config.toml
train_examples = 50862
image_size = 64
crop_scale_min = 0.7
loss = "sigmoid"
encoder_bias = "all"
encoder_conv_stem = false
encoder_layers = 8
text_encoder_causal = false
text_encoder_norm_position = "pre"
text_encoder_qk_norm = false
beta2 = 0.99
adamw_lr_other_params = 0.00086
max_steps = 6400
weight_decay = 0.06
Rows from block 5 of the image encoder of a small contrastive image-text model, named by matrix and row number. Rows with one number belong to one neuron. Each number is 50 + 12 x the weight over its row's rms, rounded and kept within 0 to 99. All counts start at 0.
After each neuron's rows are labels from the 100 images, of 14976, where the neuron reaches its highest value: "top examples" is what is common among them. Only what is clearly more common there than usual is listed. The data: photos with spoken descriptions (Open Images, Localized Narratives). In brackets: how many of the 100.
# fc1: MLP up (encoder.blocks.5.mlp.fc1.weight, 960x160), inputs 80-159
# fc2: MLP down (encoder.blocks.5.mlp.fc2.weight, 160x960, transposed), outputs 80-159

fc1.323:39 55 45 49 52 37 54 47 51 71 60 46 61 24 59 78 30 58 35 50 58 38 50 54 72 56 47 51 49 46 64 55 38 41 59 50 36 67 49 46 36 66 53 45 51 34 64 25 57 37 45 31 33 37 56 43 58 34 46 62 59 51 33 27 69 34 85 43 50 48 63 51 57 67 55 50 33 28 67 44
fc2.323:32 55 43 30 47 49 15 70 43 49 44 56 54 43 47 32 65 63 53 45 37 26 34 37 39 60 50 53 59 59 47 72 42 69 56 68 28 30 47 55 42 54 72 63 44 44 49 64 53 60 30 34 35 39 65 47 37 46 67 36 35 56 41 61 63 60 62 55 60 49 64 30 58 70 57 41 38 47 67 48
top examples: text has "flowers" (56); text has "plants" (51)

fc1.587:50 45 48 47 51 62 52 60 45 49 59 54 37 43 46 67 43 62 47 47 58 32 42 34 36 64 62 38 56 27 39 46 62 53 47 52 47 25 26 42 57 61 46 55 40 32 66 57 59 56 58 56 35 45 41 51 37 51 51 62 51 47 43 34 72 41 26 41 33 46 44 65 50 48 45 33 44 42 33 57
fc2.587:74 35 62 37 83 60 48 39 58 44 53 53 61 46 44 58 52 57 46 52 53 61 46 53 34 56 68 51 39 32 44 45 42 54 41 25 44 36 37 24 45 50 69 23 58 64 46 60 62 68 61 51 49 48 38 31 48 40 59 50 41 38 61 70 57 63 48 50 45 65 80 46 50 54 51 41 56 46 48 74
top examples: text has "wall" (43); text has "wearing" (40); text has "woman" (33)

fc1.7:48 53 32 47 62 56 39 33 61 43 42 34 42 20 75 23 45 58 48 70 57 47 88 58 60 74 47 59 35 56 45 52 44 57 52 54 66 59 38 61 49 52 51 53 63 65 53 42 38 69 51 31 48 43 44 54 44 54 41 57 56 42 38 38 40 43 52 46 42 59 59 72 48 51 64 55 56 42 78 74
fc2.7:54 48 70 42 61 35 57 75 29 66 36 46 62 60 59 48 36 54 60 44 69 62 46 61 57 51 58 50 62 69 47 44 46 44 55 45 63 56 64 62 52 43 61 49 36 64 51 50 57 47 34 40 38 49 59 50 45 43 53 44 49 60 70 47 40 62 37 39 38 43 45 63 30 39 47 37 59 46 48 31
top examples: text has "table" (31)

fc1.130:37 41 43 58 43 50 41 41 49 57 52 44 39 52 42 38 34 43 37 40 56 40 46 58 65 45 52 63 36 42 40 55 50 46 54 43 51 77 43 69 54 47 56 40 47 84 27 50 42 55 46 61 56 44 69 40 68 69 47 32 54 63 25 36 42 57 47 43 63 61 43 67 44 50 43 46 51 61 48 45
fc2.130:55 43 61 43 46 58 43 38 51 48 45 53 38 16 63 48 75 42 52 46 51 37 47 53 60 58 48 60 58 65 54 67 41 54 39 46 67 65 53 51 65 57 60 35 29 40 41 45 48 45 43 63 50 67 26 60 41 73 46 39 49 69 82 43 48 54 44 47 55 44 45 54 43 51 60 36 55 32 43 54
top examples: text has "sitting" (42); text has "table" (35); text has "chairs" (25)

fc1.749:40 60 41 55 54 59 53 56 46 49 46 62 65 52 50 47 32 50 47 35 77 55 60 36 69 47 39 27 29 66 42 64 61 30 64 23 33 45 73 41 58 53 32 45 60 16 47 48 62 44 69 42 63 39 62 43 61 37 39 40 55 54 63 41 55 44 61 56 42 33 45 39 39 60 57 42 44 69 37 53
fc2.749:46 55 45 45 60 61 64 55 44 50 51 59 65 71 56 38 40 66 43 53 74 41 43 42 38 40 44 69 50 22 53 45 43 37 65 53 50 53 48 69 42 36 60 51 57 49 40 49 39 37 59 40 66 54 65 39 48 48 72 34 47 38 56 43 46 54 55 38 67 47 46 46 66 58 64 55 67 40 55 57
top examples: text has "sky" (73); text has "trees" (65); text has "water" (63)

fc1.714:51 49 60 31 37 57 80 58 45 40 41 56 31 39 27 49 45 69 55 63 47 49 38 41 46 33 38 36 39 52 58 63 58 74 48 69 40 47 61 61 47 61 61 64 43 62 61 36 66 58 46 47 41 45 45 52 24 65 44 44 62 55 50 38 45 65 62 36 64 39 54 56 46 22 44 33 74 51 53 49
fc2.714:57 55 57 68 55 35 48 61 60 52 51 61 62 57 63 47 58 49 49 38 63 50 55 58 65 39 54 54 56 49 38 43 54 40 47 56 61 54 23 64 39 53 52 59 72 59 41 62 63 34 65 50 37 31 66 53 59 48 34 50 61 40 47 55 37 49 49 45 41 44 43 58 56 39 41 46 31 52 16 41
top examples: text has "holding" (35); text has "wearing" (34); text has "man" (33); text has "woman" (27)

fc1.303:40 45 64 59 39 58 41 58 54 41 73 74 62 38 48 40 42 25 47 64 45 57 55 49 57 54 44 63 47 51 50 43 63 41 27 63 45 67 79 42 58 44 48 50 48 82 32 46 56 62 66 44 64 37 57 58 53 47 50 35 55 45 48 46 61 40 56 31 63 58 39 36 67 40 68 56 37 25 60 59
fc2.303:52 32 57 65 60 63 66 64 58 72 46 65 68 46 52 54 35 46 50 75 56 42 38 50 58 38 57 42 32 34 52 54 55 50 54 61 56 36 51 31 46 35 56 75 47 67 57 48 46 47 57 79 53 46 41 41 54 52 42 60 31 17 58 42 53 52 59 31 37 65 48 54 52 62 63 38 58 32 46 59
top examples: text has "grass" (31)

fc1.351:55 52 62 58 31 59 54 20 45 49 65 60 43 60 55 50 21 52 42 56 56 49 36 40 49 64 46 53 51 43 49 44 50 44 62 35 46 45 52 59 51 55 46 53 41 53 31 59 78 49 50 28 80 54 27 88 55 62 37 65 33 58 39 40 56 42 51 46 61 61 35 68 36 56 34 27 46 44 39 55
fc2.351:49 53 58 47 52 52 53 52 58 66 64 54 54 33 57 47 44 51 48 58 46 38 54 41 53 38 67 59 52 42 48 63 49 40 36 52 70 57 42 42 58 74 58 64 58 37 45 48 58 57 73 59 40 61 55 42 37 51 78 49 42 49 43 60 47 52 49 59 43 74 70 48 47 67 54 37 60 40 50 62
top examples: text has "food" (34); text has "plate" (26)

fc1.766:61 59 58 57 50 55 46 39 54 48 53 47 49 45 42 51 49 54 53 49 43 30 52 43 49 68 59 44 39 58 47 61 48 33 31 51 62 75 56 58 58 53 40 27 42 77 52 43 61 49 24 36 48 55 60 40 47 48 62 73 42 39 49 22 51 59 50 61 68 37 58 41 65 40 52 46 57 47 41 39
fc2.766:47 42 50 50 64 61 45 47 35 51 46 38 57 44 40 52 60 72 62 57 62 47 53 52 57 64 71 68 43 27 48 34 71 56 53 40 44 56 62 56 33 38 61 40 43 48 38 61 57 48 72 54 57 28 40 38 56 60 46 46 41 54 50 56 33 54 62 71 78 78 45 59 82 56 43 47 40 61 68 49
top examples: text has "holding" (39); text has "man" (35); text has "black" (33); text has "white" (31)

fc1.75:46 49 55 65 54 36 59 47 45 47 45 54 45 47 34 58 61 32 53 81 61 65 37 33 30 63 54 48 58 47 69 57 85 70 48 49 44 61 46 70 55 39 57 64 47 50 54 53 49 60 51 62 54 49 35 65 40 65 39 51 74 53 55 42 42 34 48 59 63 48 44 47 46 54 38 47 62 83 68 33
fc2.75:50 54 38 36 44 62 64 54 64 55 49 55 64 35 46 58 64 45 62 34 53 83 57 41 63 36 45 52 30 58 38 58 69 52 38 33 32 57 74 74 57 59 47 45 55 08 50 49 58 51 53 81 45 68 60 69 52 49 44 44 58 52 68 53 39 47 48 36 44 40 50 53 37 30 53 59 64 47 49 47
top examples: text has "holding" (36)

fc1.71:47 51 63 47 40 54 60 83 34 60 49 39 59 69 39 51 56 60 49 51 55 51 70 52 75 65 45 60 51 64 48 25 42 37 51 57 49 59 63 52 74 62 60 40 77 48 53 33 39 00 45 54 39 52 56 76 37 42 35 58 48 41 51 52 47 32 50 46 65 47 53 48 41 54 40 54 62 40 45 33
fc2.71:54 57 53 42 76 44 58 50 49 54 63 43 29 66 63 51 55 61 50 37 36 28 49 30 62 47 62 43 29 45 50 30 81 48 46 60 28 42 37 51 38 35 58 57 58 34 22 58 51 56 70 43 59 55 48 38 47 69 55 50 44 46 47 57 40 46 48 51 32 62 56 58 57 61 57 39 32 34 52 60
top examples: text has "grass" (25)

fc1.297:54 50 21 40 40 44 50 60 48 83 63 54 63 36 58 41 65 34 50 32 44 50 53 51 52 57 29 35 53 45 38 77 60 54 36 74 48 50 32 73 60 59 51 57 50 49 37 45 46 51 20 77 62 30 45 55 56 44 55 45 72 44 62 49 62 38 48 60 48 71 36 55 35 39 50 57 47 56 54 42
fc2.297:65 46 42 33 50 67 59 49 46 48 64 69 59 66 50 40 58 71 59 54 55 58 55 24 42 66 76 38 46 76 61 45 62 39 67 40 52 50 65 57 47 40 43 40 50 22 59 46 60 51 53 46 55 68 34 31 42 65 45 79 46 36 51 41 72 42 43 53 66 47 51 63 43 30 46 64 42 43 45 63
top examples: text has "sky" (92); text has "trees" (75); text has "clouds" (45); text has "road" (25)

fc1.674:49 57 52 46 54 42 42 53 31 54 44 65 37 60 48 63 43 49 41 41 60 49 43 51 34 54 58 49 40 67 44 40 58 43 47 53 61 78 67 50 57 38 52 43 47 52 54 33 65 69 33 32 54 50 53 56 73 53 40 32 62 32 27 35 49 58 60 55 51 67 47 49 50 40 44 57 72 40 70 47
fc2.674:66 58 40 45 48 36 34 44 51 40 57 49 50 39 56 41 70 46 40 41 28 53 53 27 52 48 39 65 56 62 49 48 68 77 50 62 72 32 66 53 38 59 40 52 48 34 42 38 54 35 43 41 41 54 53 42 86 64 42 63 34 49 52 54 57 43 43 34 58 25 45 48 31 55 36 56 46 51 48 39
top examples: text has "sitting" (33)

fc1.26:49 63 60 54 65 27 43 58 53 58 54 53 34 50 45 45 48 52 48 51 44 75 37 52 36 54 51 59 37 73 73 47 29 46 80 73 53 64 68 42 30 49 29 66 49 49 38 42 54 44 47 53 76 62 61 50 58 34 25 45 44 62 51 45 32 59 33 53 39 46 42 56 30 53 54 65 40 44 38 48
fc2.26:36 52 43 48 48 49 54 59 49 38 62 41 56 42 48 67 47 67 43 61 48 42 75 67 46 38 67 49 45 57 50 61 40 58 56 33 43 41 55 58 32 41 60 46 29 40 75 45 45 48 56 50 46 48 24 41 66 75 57 67 50 53 50 46 68 47 43 52 60 44 67 47 72 59 48 43 60 76 57 34
top examples: text has "sitting" (61); text has "table" (52); text has "wall" (52); text has "people" (49)

fc1.560:44 39 51 57 38 32 47 47 40 56 50 33 66 52 31 46 49 47 49 45 65 38 49 54 50 28 43 44 45 49 36 45 43 34 54 54 50 38 81 38 69 52 70 45 59 71 41 56 52 66 46 32 64 59 47 78 51 37 63 30 57 48 58 30 43 57 77 34 44 32 64 65 52 55 65 61 48 48 44 56
fc2.560:43 43 50 47 29 46 56 43 75 44 34 55 27 36 57 41 60 56 61 47 51 45 39 27 76 64 59 45 56 30 69 70 46 52 27 68 61 55 52 69 41 51 55 49 42 68 40 56 51 43 50 46 50 23 38 56 50 41 42 54 40 55 50 61 75 49 56 60 49 55 35 58 30 70 37 60 47 46 56 71
top examples: text has "food" (47); text has "plate" (38)

fc1.693:37 45 53 42 52 58 52 56 52 41 48 48 70 35 45 60 34 41 53 55 44 79 56 41 59 32 34 42 62 47 61 50 51 39 58 63 59 32 67 53 82 54 53 55 65 44 44 25 52 54 56 41 32 63 56 59 54 44 54 66 35 48 49 19 47 64 44 53 52 22 46 59 38 34 36 53 69 75 40 55
fc2.693:37 49 53 60 85 53 35 58 33 55 54 35 76 59 23 54 41 31 62 43 54 54 52 64 70 42 57 63 81 54 59 60 50 43 43 51 39 35 40 58 28 59 54 59 56 41 53 49 43 28 41 71 50 48 40 51 49 64 28 26 45 36 55 63 65 71 42 46 60 36 55 47 54 50 71 47 34 32 55 71
top examples: text has "flowers" (29)

fc1.17:46 39 39 51 52 40 63 41 76 43 66 60 44 42 42 40 47 44 65 50 53 44 65 54 61 48 78 66 50 31 64 55 62 43 80 46 38 48 56 68 54 60 61 59 39 49 67 47 48 34 38 46 54 62 52 68 59 36 32 46 48 51 49 30 63 37 45 55 53 38 68 53 30 47 46 45 63 63 58 51
fc2.17:51 42 69 66 70 48 41 53 37 28 63 45 56 40 41 56 66 32 43 51 29 57 45 53 51 41 32 31 58 38 40 41 35 74 46 62 44 60 53 42 49 52 64 33 66 15 44 50 58 68 54 58 53 47 39 49 22 30 52 42 31 32 58 61 53 70 29 40 53 57 50 51 66 60 59 68 56 48 60 52
top examples: text has "sky" (85); text has "trees" (62); text has "buildings" (32)

fc1.463:55 58 29 70 39 43 44 27 38 63 23 56 55 59 36 50 43 46 37 46 47 70 78 62 42 40 56 53 50 38 57 48 67 59 48 56 39 52 58 44 50 45 62 49 39 43 55 34 61 53 33 59 62 83 58 43 42 48 56 53 34 53 53 50 45 52 56 46 31 59 73 44 67 51 38 50 70 45 40 45
fc2.463:49 61 48 74 31 43 54 30 62 48 52 34 43 25 44 46 38 59 22 59 55 53 40 51 53 40 35 49 44 58 80 47 51 40 41 64 45 48 40 63 55 54 44 68 46 52 49 47 40 44 35 45 59 37 47 53 50 58 47 41 53 30 43 63 53 49 66 41 37 52 37 30 56 40 66 39 46 54 39 40
top examples: text has "table" (45); text has "food" (38); text has "plate" (35)

fc1.38:58 39 69 55 37 22 47 57 60 65 53 39 45 57 46 59 38 59 57 46 41 43 57 27 59 46 37 54 55 48 60 55 61 66 65 55 41 58 51 61 72 38 52 57 42 67 61 49 44 52 25 40 30 34 21 74 54 49 48 51 29 34 71 55 49 32 65 60 58 53 56 40 44 32 63 53 47 62 41 57
fc2.38:65 47 41 68 55 61 41 39 86 44 27 41 53 37 53 55 48 56 48 39 32 54 40 42 70 52 68 46 30 39 55 41 38 62 49 60 39 60 79 57 50 68 62 36 45 30 50 63 45 36 25 40 32 76 63 42 41 28 32 45 42 64 65 44 68 46 57 50 51 55 44 63 54 37 56 55 41 29 53 44
top examples: text has "flowers" (35)

fc1.662:40 68 52 76 54 57 49 42 77 23 73 63 58 54 42 57 26 41 50 35 41 55 40 42 27 59 55 33 44 57 53 52 64 54 48 68 47 39 57 50 52 63 22 48 53 56 52 46 69 33 80 47 36 48 37 62 47 46 44 38 71 70 63 34 62 66 32 44 56 50 42 48 53 36 62 63 30 49 39 52
fc2.662:49 48 68 29 57 46 59 52 21 37 38 48 54 62 35 44 58 59 62 74 53 56 57 71 39 40 26 61 29 53 54 28 36 50 38 31 47 49 63 51 48 29 45 61 46 53 39 41 42 45 72 57 48 40 51 46 61 47 38 44 67 40 20 66 34 73 56 26 48 76 45 45 34 51 62 34 54 57 54 61
top examples: text has "table" (32)

fc1.488:60 41 53 59 37 37 40 76 54 60 61 39 40 59 61 68 47 24 56 58 40 67 74 44 42 28 39 71 39 24 47 49 50 53 49 59 88 69 45 36 21 47 51 33 38 33 54 44 50 30 65 53 36 53 51 59 37 52 54 56 59 47 53 60 36 32 61 36 56 54 46 29 45 43 63 40 32 31 53 70
fc2.488:50 44 25 46 59 53 51 48 44 78 21 45 59 58 49 30 44 48 54 49 51 36 32 73 48 56 70 61 52 49 60 37 40 66 53 45 42 54 61 42 70 54 59 47 40 29 60 37 63 39 55 71 58 46 47 83 41 47 62 45 51 52 60 60 49 63 60 65 46 57 51 58 39 63 78 57 60 66 48 33
top examples: text has "grass" (25)

fc1.332:55 40 56 54 57 51 70 55 27 62 64 53 52 49 60 74 74 52 54 35 56 46 47 41 37 47 67 42 32 54 34 51 53 60 38 59 63 75 74 69 42 44 41 68 81 43 59 53 33 43 40 68 38 58 49 41 70 61 64 49 50 42 46 59 55 43 72 46 43 53 43 39 42 38 53 50 58 45 60 52
fc2.332:57 69 49 50 36 52 59 63 65 60 54 54 29 67 45 50 58 44 61 51 43 57 57 40 52 41 57 34 57 61 59 74 52 40 40 48 37 51 66 65 64 36 58 54 52 50 61 30 53 68 55 34 48 68 39 46 48 44 26 39 38 60 38 39 43 62 27 48 48 63 37 43 59 45 50 39 66 40 31 41
top examples: text has "sky" (82); text has "trees" (80); text has "clouds" (25)

fc1.572:47 62 57 52 50 48 49 63 67 74 69 42 58 39 42 50 76 69 38 49 48 34 53 16 56 56 34 34 51 53 50 65 63 33 57 53 38 53 52 51 48 39 53 61 57 62 50 63 39 58 30 61 44 65 60 32 40 57 44 54 48 66 61 60 53 53 50 42 43 43 44 47 51 50 64 38 40 43 35 58
fc2.572:44 37 59 44 45 35 63 40 49 54 64 33 42 59 28 41 45 49 31 47 45 62 67 83 55 29 49 34 55 49 77 26 52 39 60 39 51 54 66 51 50 45 26 64 53 63 60 67 65 40 31 44 55 45 35 63 57 31 71 65 47 56 53 43 63 47 42 46 48 43 57 64 37 45 35 53 33 45 59 57
top examples: text has "grass" (25)

fc1.552:53 59 44 37 51 28 63 71 51 47 41 57 24 32 39 67 53 49 52 57 49 38 25 53 46 51 54 46 74 51 36 43 46 45 52 79 55 45 39 35 56 66 42 55 41 33 51 32 52 46 62 55 41 58 56 52 46 47 52 35 69 55 28 52 41 39 64 41 44 36 40 35 52 65 76 42 44 52 35 26
fc2.552:50 61 73 45 63 56 51 49 24 39 51 43 60 49 61 57 68 47 44 36 28 48 43 26 42 41 57 48 59 44 64 56 53 23 50 44 43 48 47 47 54 19 64 62 63 46 48 49 30 41 41 53 52 59 21 53 48 56 49 32 52 26 42 61 57 59 43 47 61 45 45 40 67 51 64 43 39 61 27 54
top examples: text has "wall" (44); text has "man" (30)

fc1.334:38 74 28 40 68 44 52 83 71 42 50 56 53 41 50 56 47 47 52 50 41 54 26 53 43 46 57 43 50 69 28 76 46 44 56 37 48 38 19 61 56 50 53 55 49 59 39 34 70 42 56 56 61 63 61 44 54 45 57 63 69 42 80 27 51 56 47 49 46 48 75 56 64 60 55 56 53 72 41 47
fc2.334:40 38 51 41 25 50 57 31 56 51 63 41 63 44 37 49 36 49 49 29 51 64 54 49 65 49 55 50 47 51 69 68 27 67 55 33 57 54 58 34 62 49 45 33 51 42 61 62 22 86 57 31 44 60 60 71 23 56 69 37 36 51 52 46 65 38 41 54 53 34 44 53 38 39 47 53 44 39 58 34
top examples: text has "wall" (40)

fc1.389:52 41 53 52 57 60 41 77 47 46 68 53 57 54 49 56 43 43 43 45 36 36 45 44 50 20 51 55 32 36 59 33 60 59 66 56 50 32 49 30 66 70 36 52 58 38 67 38 66 51 47 56 35 50 41 60 49 43 48 61 47 41 41 31 57 48 40 40 56 31 59 47 55 48 54 94 40 35 42 72
fc2.389:35 56 58 49 50 58 42 63 35 43 67 51 49 36 60 54 46 36 42 53 36 37 49 51 28 56 42 46 38 36 60 54 36 64 46 83 63 55 37 64 40 45 67 59 59 17 49 52 63 48 61 36 50 49 69 55 64 46 51 53 47 39 62 49 51 40 42 47 32 40 55 60 79 55 70 57 58 55 42 52
top examples: text has "flowers" (33); text has "plants" (30)

fc1.206:53 61 43 55 59 41 48 32 56 43 48 63 44 29 45 34 26 69 28 73 39 38 39 47 32 86 66 53 42 55 38 55 41 51 39 41 53 55 40 63 59 58 34 42 41 48 33 13 68 39 60 61 44 51 42 71 58 76 60 44 56 44 40 54 68 65 63 67 57 70 61 53 46 47 44 50 57 44 57 44
fc2.206:54 70 62 67 36 32 57 69 52 44 65 87 42 67 69 30 46 46 41 62 61 47 59 38 49 50 54 50 47 62 63 48 41 58 58 41 33 50 48 59 55 58 68 64 73 54 54 67 41 46 22 38 55 24 63 44 65 53 69 50 39 41 49 56 36 16 50 37 44 47 49 60 37 66 70 36 68 35 34 59
top examples: text has "people" (74); text has "trees" (58); text has "standing" (57); text has "them" (31)

fc1.626:47 53 35 81 51 57 38 56 44 55 60 67 36 27 48 51 58 71 39 58 48 32 40 52 65 43 46 55 56 26 39 60 55 57 38 52 50 43 69 48 65 52 33 61 57 44 65 35 18 39 51 52 54 29 67 63 39 36 38 75 52 61 39 41 31 72 49 51 44 41 47 61 48 38 47 46 69 41 47 35
fc2.626:55 75 44 29 51 35 52 63 44 51 48 42 41 54 63 25 26 39 51 36 44 60 56 52 58 36 37 58 53 61 51 50 37 58 49 44 38 54 56 50 66 43 73 38 44 38 48 67 64 69 34 75 55 33 34 54 34 60 58 31 61 34 66 37 50 35 60 46 61 52 42 53 21 44 34 42 40 38 43 49
top examples: text has "holding" (35); text has "man" (30)

fc1.16:49 51 43 46 47 43 45 40 61 39 59 63 39 44 56 64 50 39 47 47 46 37 42 45 40 47 48 61 55 59 32 73 58 64 45 54 51 52 34 47 63 71 78 76 69 48 62 19 40 43 21 40 67 58 27 39 43 57 35 52 49 57 48 33 42 51 56 36 53 53 47 44 53 43 33 50 72 56 68 76
fc2.16:65 55 47 46 45 48 45 63 49 34 67 35 45 55 37 63 57 63 70 40 58 27 44 29 43 71 57 41 37 43 42 31 61 54 38 70 62 44 40 72 60 52 55 64 55 42 51 42 65 50 56 72 40 47 61 62 33 46 36 35 45 58 51 41 56 37 45 44 42 48 41 50 34 63 73 34 54 54 53 46
top examples: text has "people" (62); text has "standing" (54); text has "sitting" (42); text has "table" (32)

fc1.14:42 43 55 71 55 37 56 40 48 50 55 68 41 37 73 62 56 41 34 25 49 44 40 46 53 63 30 52 46 69 43 38 57 74 36 39 85 40 51 39 48 48 65 65 54 54 73 36 50 37 66 69 58 54 67 56 56 45 38 49 60 36 46 45 57 39 43 65 61 44 47 49 60 68 63 45 46 69 51 44
fc2.14:45 53 50 42 51 56 61 43 49 57 56 61 60 43 32 47 62 54 44 67 55 45 47 47 47 31 58 45 36 50 47 81 46 36 63 57 48 23 59 52 67 41 32 60 49 34 43 52 40 44 41 50 48 42 30 55 59 49 77 57 40 48 34 51 48 55 28 48 29 61 43 37 83 43 57 42 69 43 33 38
top examples: text has "wall" (44); text has "table" (38); text has "sitting" (38)

fc1.386:53 65 27 45 46 57 73 34 54 60 72 39 67 63 36 49 65 30 39 46 56 27 36 43 64 57 18 33 19 55 59 46 23 43 46 61 52 38 39 51 69 65 54 56 58 72 49 47 50 68 42 65 51 43 52 45 50 33 64 44 72 56 44 62 43 66 40 38 54 55 65 46 40 50 39 47 60 35 82 55
fc2.386:51 32 30 45 38 37 63 57 59 49 54 77 54 37 75 50 64 53 56 51 36 43 44 55 49 49 53 52 55 39 69 37 44 24 53 58 66 27 50 47 33 49 48 53 28 56 34 25 36 45 36 43 58 55 43 49 50 47 69 56 65 35 62 46 29 50 41 39 52 49 87 40 55 41 69 82 50 67 33 71
top examples: text has "sky" (78); text has "trees" (62); text has "clouds" (31); text has "top" (25)

fc1.57:49 50 58 43 63 49 69 52 52 29 51 54 55 54 42 56 55 62 45 57 56 12 53 44 76 47 42 45 42 31 67 41 58 54 47 61 40 39 43 38 56 40 31 37 46 56 24 27 67 57 38 66 56 25 54 55 54 68 46 44 46 38 50 46 29 36 49 54 56 49 32 37 34 56 50 54 43 31 36 40
fc2.57:35 40 51 55 38 62 63 39 34 56 75 52 42 39 41 41 44 37 65 46 53 65 44 39 41 53 63 72 61 36 41 40 63 62 47 39 75 42 53 57 75 53 47 26 44 67 64 61 50 43 48 46 51 49 60 56 58 52 46 43 58 68 31 37 70 31 51 42 57 43 48 56 68 57 44 41 40 29 48 41
top examples: text has "grass" (47); text has "plants" (27)

fc1.108:63 62 39 49 56 23 93 55 56 56 40 60 63 48 41 42 45 56 39 68 55 32 45 44 27 49 52 67 64 46 32 55 62 50 49 69 75 41 38 35 59 38 36 65 64 64 64 49 48 33 56 42 40 56 51 56 46 69 71 51 42 61 50 45 41 41 51 43 70 51 53 46 52 43 34 56 50 86 50 44
fc2.108:35 36 61 46 32 43 37 48 35 47 39 62 39 55 42 46 58 76 49 78 58 63 54 57 73 55 56 42 42 31 67 60 44 41 46 49 30 58 46 65 46 53 61 35 71 43 63 28 45 57 37 76 52 51 63 58 43 47 50 42 57 32 64 47 62 57 38 48 52 71 41 27 37 31 45 53 75 37 48 43
top examples: text has "holding" (50); text has "wearing" (40); text has "man" (39); text has "two" (32)

fc1.324:54 64 33 55 58 65 33 53 66 34 66 51 61 62 46 37 48 34 57 44 18 25 33 77 30 57 52 54 70 61 36 73 25 42 52 43 51 48 57 63 46 64 61 56 36 34 61 39 49 38 44 53 44 68 58 43 43 42 57 48 34 53 65 60 52 43 30 50 40 38 59 53 61 52 54 40 51 60 47 64
fc2.324:46 68 45 60 78 52 54 35 40 61 36 61 47 39 65 37 44 68 52 38 43 43 70 49 46 37 66 43 71 67 43 50 68 56 71 55 65 81 65 40 48 57 59 33 45 43 54 70 56 46 44 43 48 42 36 82 76 63 51 51 49 44 49 46 62 33 55 33 75 54 52 68 58 62 42 58 24 43 46 54
top examples: text has "grass" (27)

fc1.52:45 53 51 54 58 35 40 37 52 55 56 56 36 53 45 32 46 58 53 73 44 70 51 48 49 52 34 47 40 29 31 45 63 67 35 31 36 57 58 64 43 49 52 55 34 51 66 48 54 60 64 49 51 57 37 59 56 76 62 57 44 72 43 61 41 43 34 63 62 44 56 52 61 45 54 33 68 36 73 34
fc2.52:65 65 33 54 48 53 70 47 37 45 55 39 54 53 54 53 58 72 31 63 52 41 45 60 57 42 46 61 53 46 40 63 43 64 60 51 58 32 74 41 56 53 45 59 59 60 40 52 49 53 60 66 35 46 36 53 45 59 32 34 58 41 51 65 52 47 53 31 48 53 28 41 64 76 60 80 48 56 64 30
top examples: text has "holding" (38); text has "front" (32)

fc1.171:42 51 54 52 44 34 16 52 67 59 65 62 71 40 36 53 39 41 58 55 59 56 56 54 39 29 64 40 27 57 40 41 55 49 44 54 43 40 23 47 69 41 50 38 43 46 61 19 49 58 43 41 32 37 42 53 37 41 46 35 54 63 44 37 84 53 61 59 49 44 43 51 43 42 66 51 69 53 50 53
fc2.171:49 30 48 24 57 37 45 48 49 63 48 50 41 69 59 36 49 47 26 42 23 39 38 50 45 42 48 67 47 28 47 54 33 57 46 66 40 49 78 49 73 37 43 44 42 52 45 43 54 52 46 60 55 52 47 45 44 74 46 37 41 47 32 52 46 43 45 56 31 59 32 45 54 70 56 31 30 35 26 69
top examples: text has "flowers" (59); text has "color" (38); text has "flower" (33); text has "yellow" (26)

fc1.590:22 66 40 26 43 16 43 76 37 42 71 57 51 49 28 44 57 55 39 49 34 47 71 43 63 42 40 40 61 43 36 35 29 39 43 42 49 68 44 60 50 35 69 75 64 45 57 43 17 37 61 50 32 42 47 38 59 38 57 47 37 60 62 55 53 42 40 49 54 57 55 34 59 45 36 52 58 49 47 45
fc2.590:74 63 48 35 34 44 38 52 66 39 50 64 55 70 39 43 57 56 59 63 45 59 56 50 53 65 46 51 46 63 46 55 82 49 59 40 29 36 42 38 50 65 53 38 52 65 49 44 69 48 52 63 63 40 57 66 45 41 30 71 45 56 41 53 54 30 48 51 55 60 44 48 53 61 76 41 47 61 82 53
top examples: text has "wall" (44)

fc1.612:68 51 67 57 42 39 56 20 55 55 51 68 55 35 63 49 41 63 22 59 47 54 55 49 48 44 46 41 49 77 79 59 46 56 49 56 64 61 36 59 62 27 49 43 49 66 67 51 43 39 62 60 43 69 63 57 39 37 56 60 63 48 71 48 60 41 55 44 48 43 55 35 34 52 62 52 54 72 43 49
fc2.612:52 65 55 33 20 40 67 42 43 39 35 45 45 65 36 43 51 47 41 74 56 70 50 58 50 37 32 66 57 38 38 45 18 45 50 44 58 36 53 45 53 43 52 29 72 41 60 29 73 36 30 63 55 62 52 40 64 47 65 50 69 59 45 37 55 66 37 51 34 55 54 27 59 55 59 27 47 63 47 33
top examples: text has "wall" (65); text has "man" (31)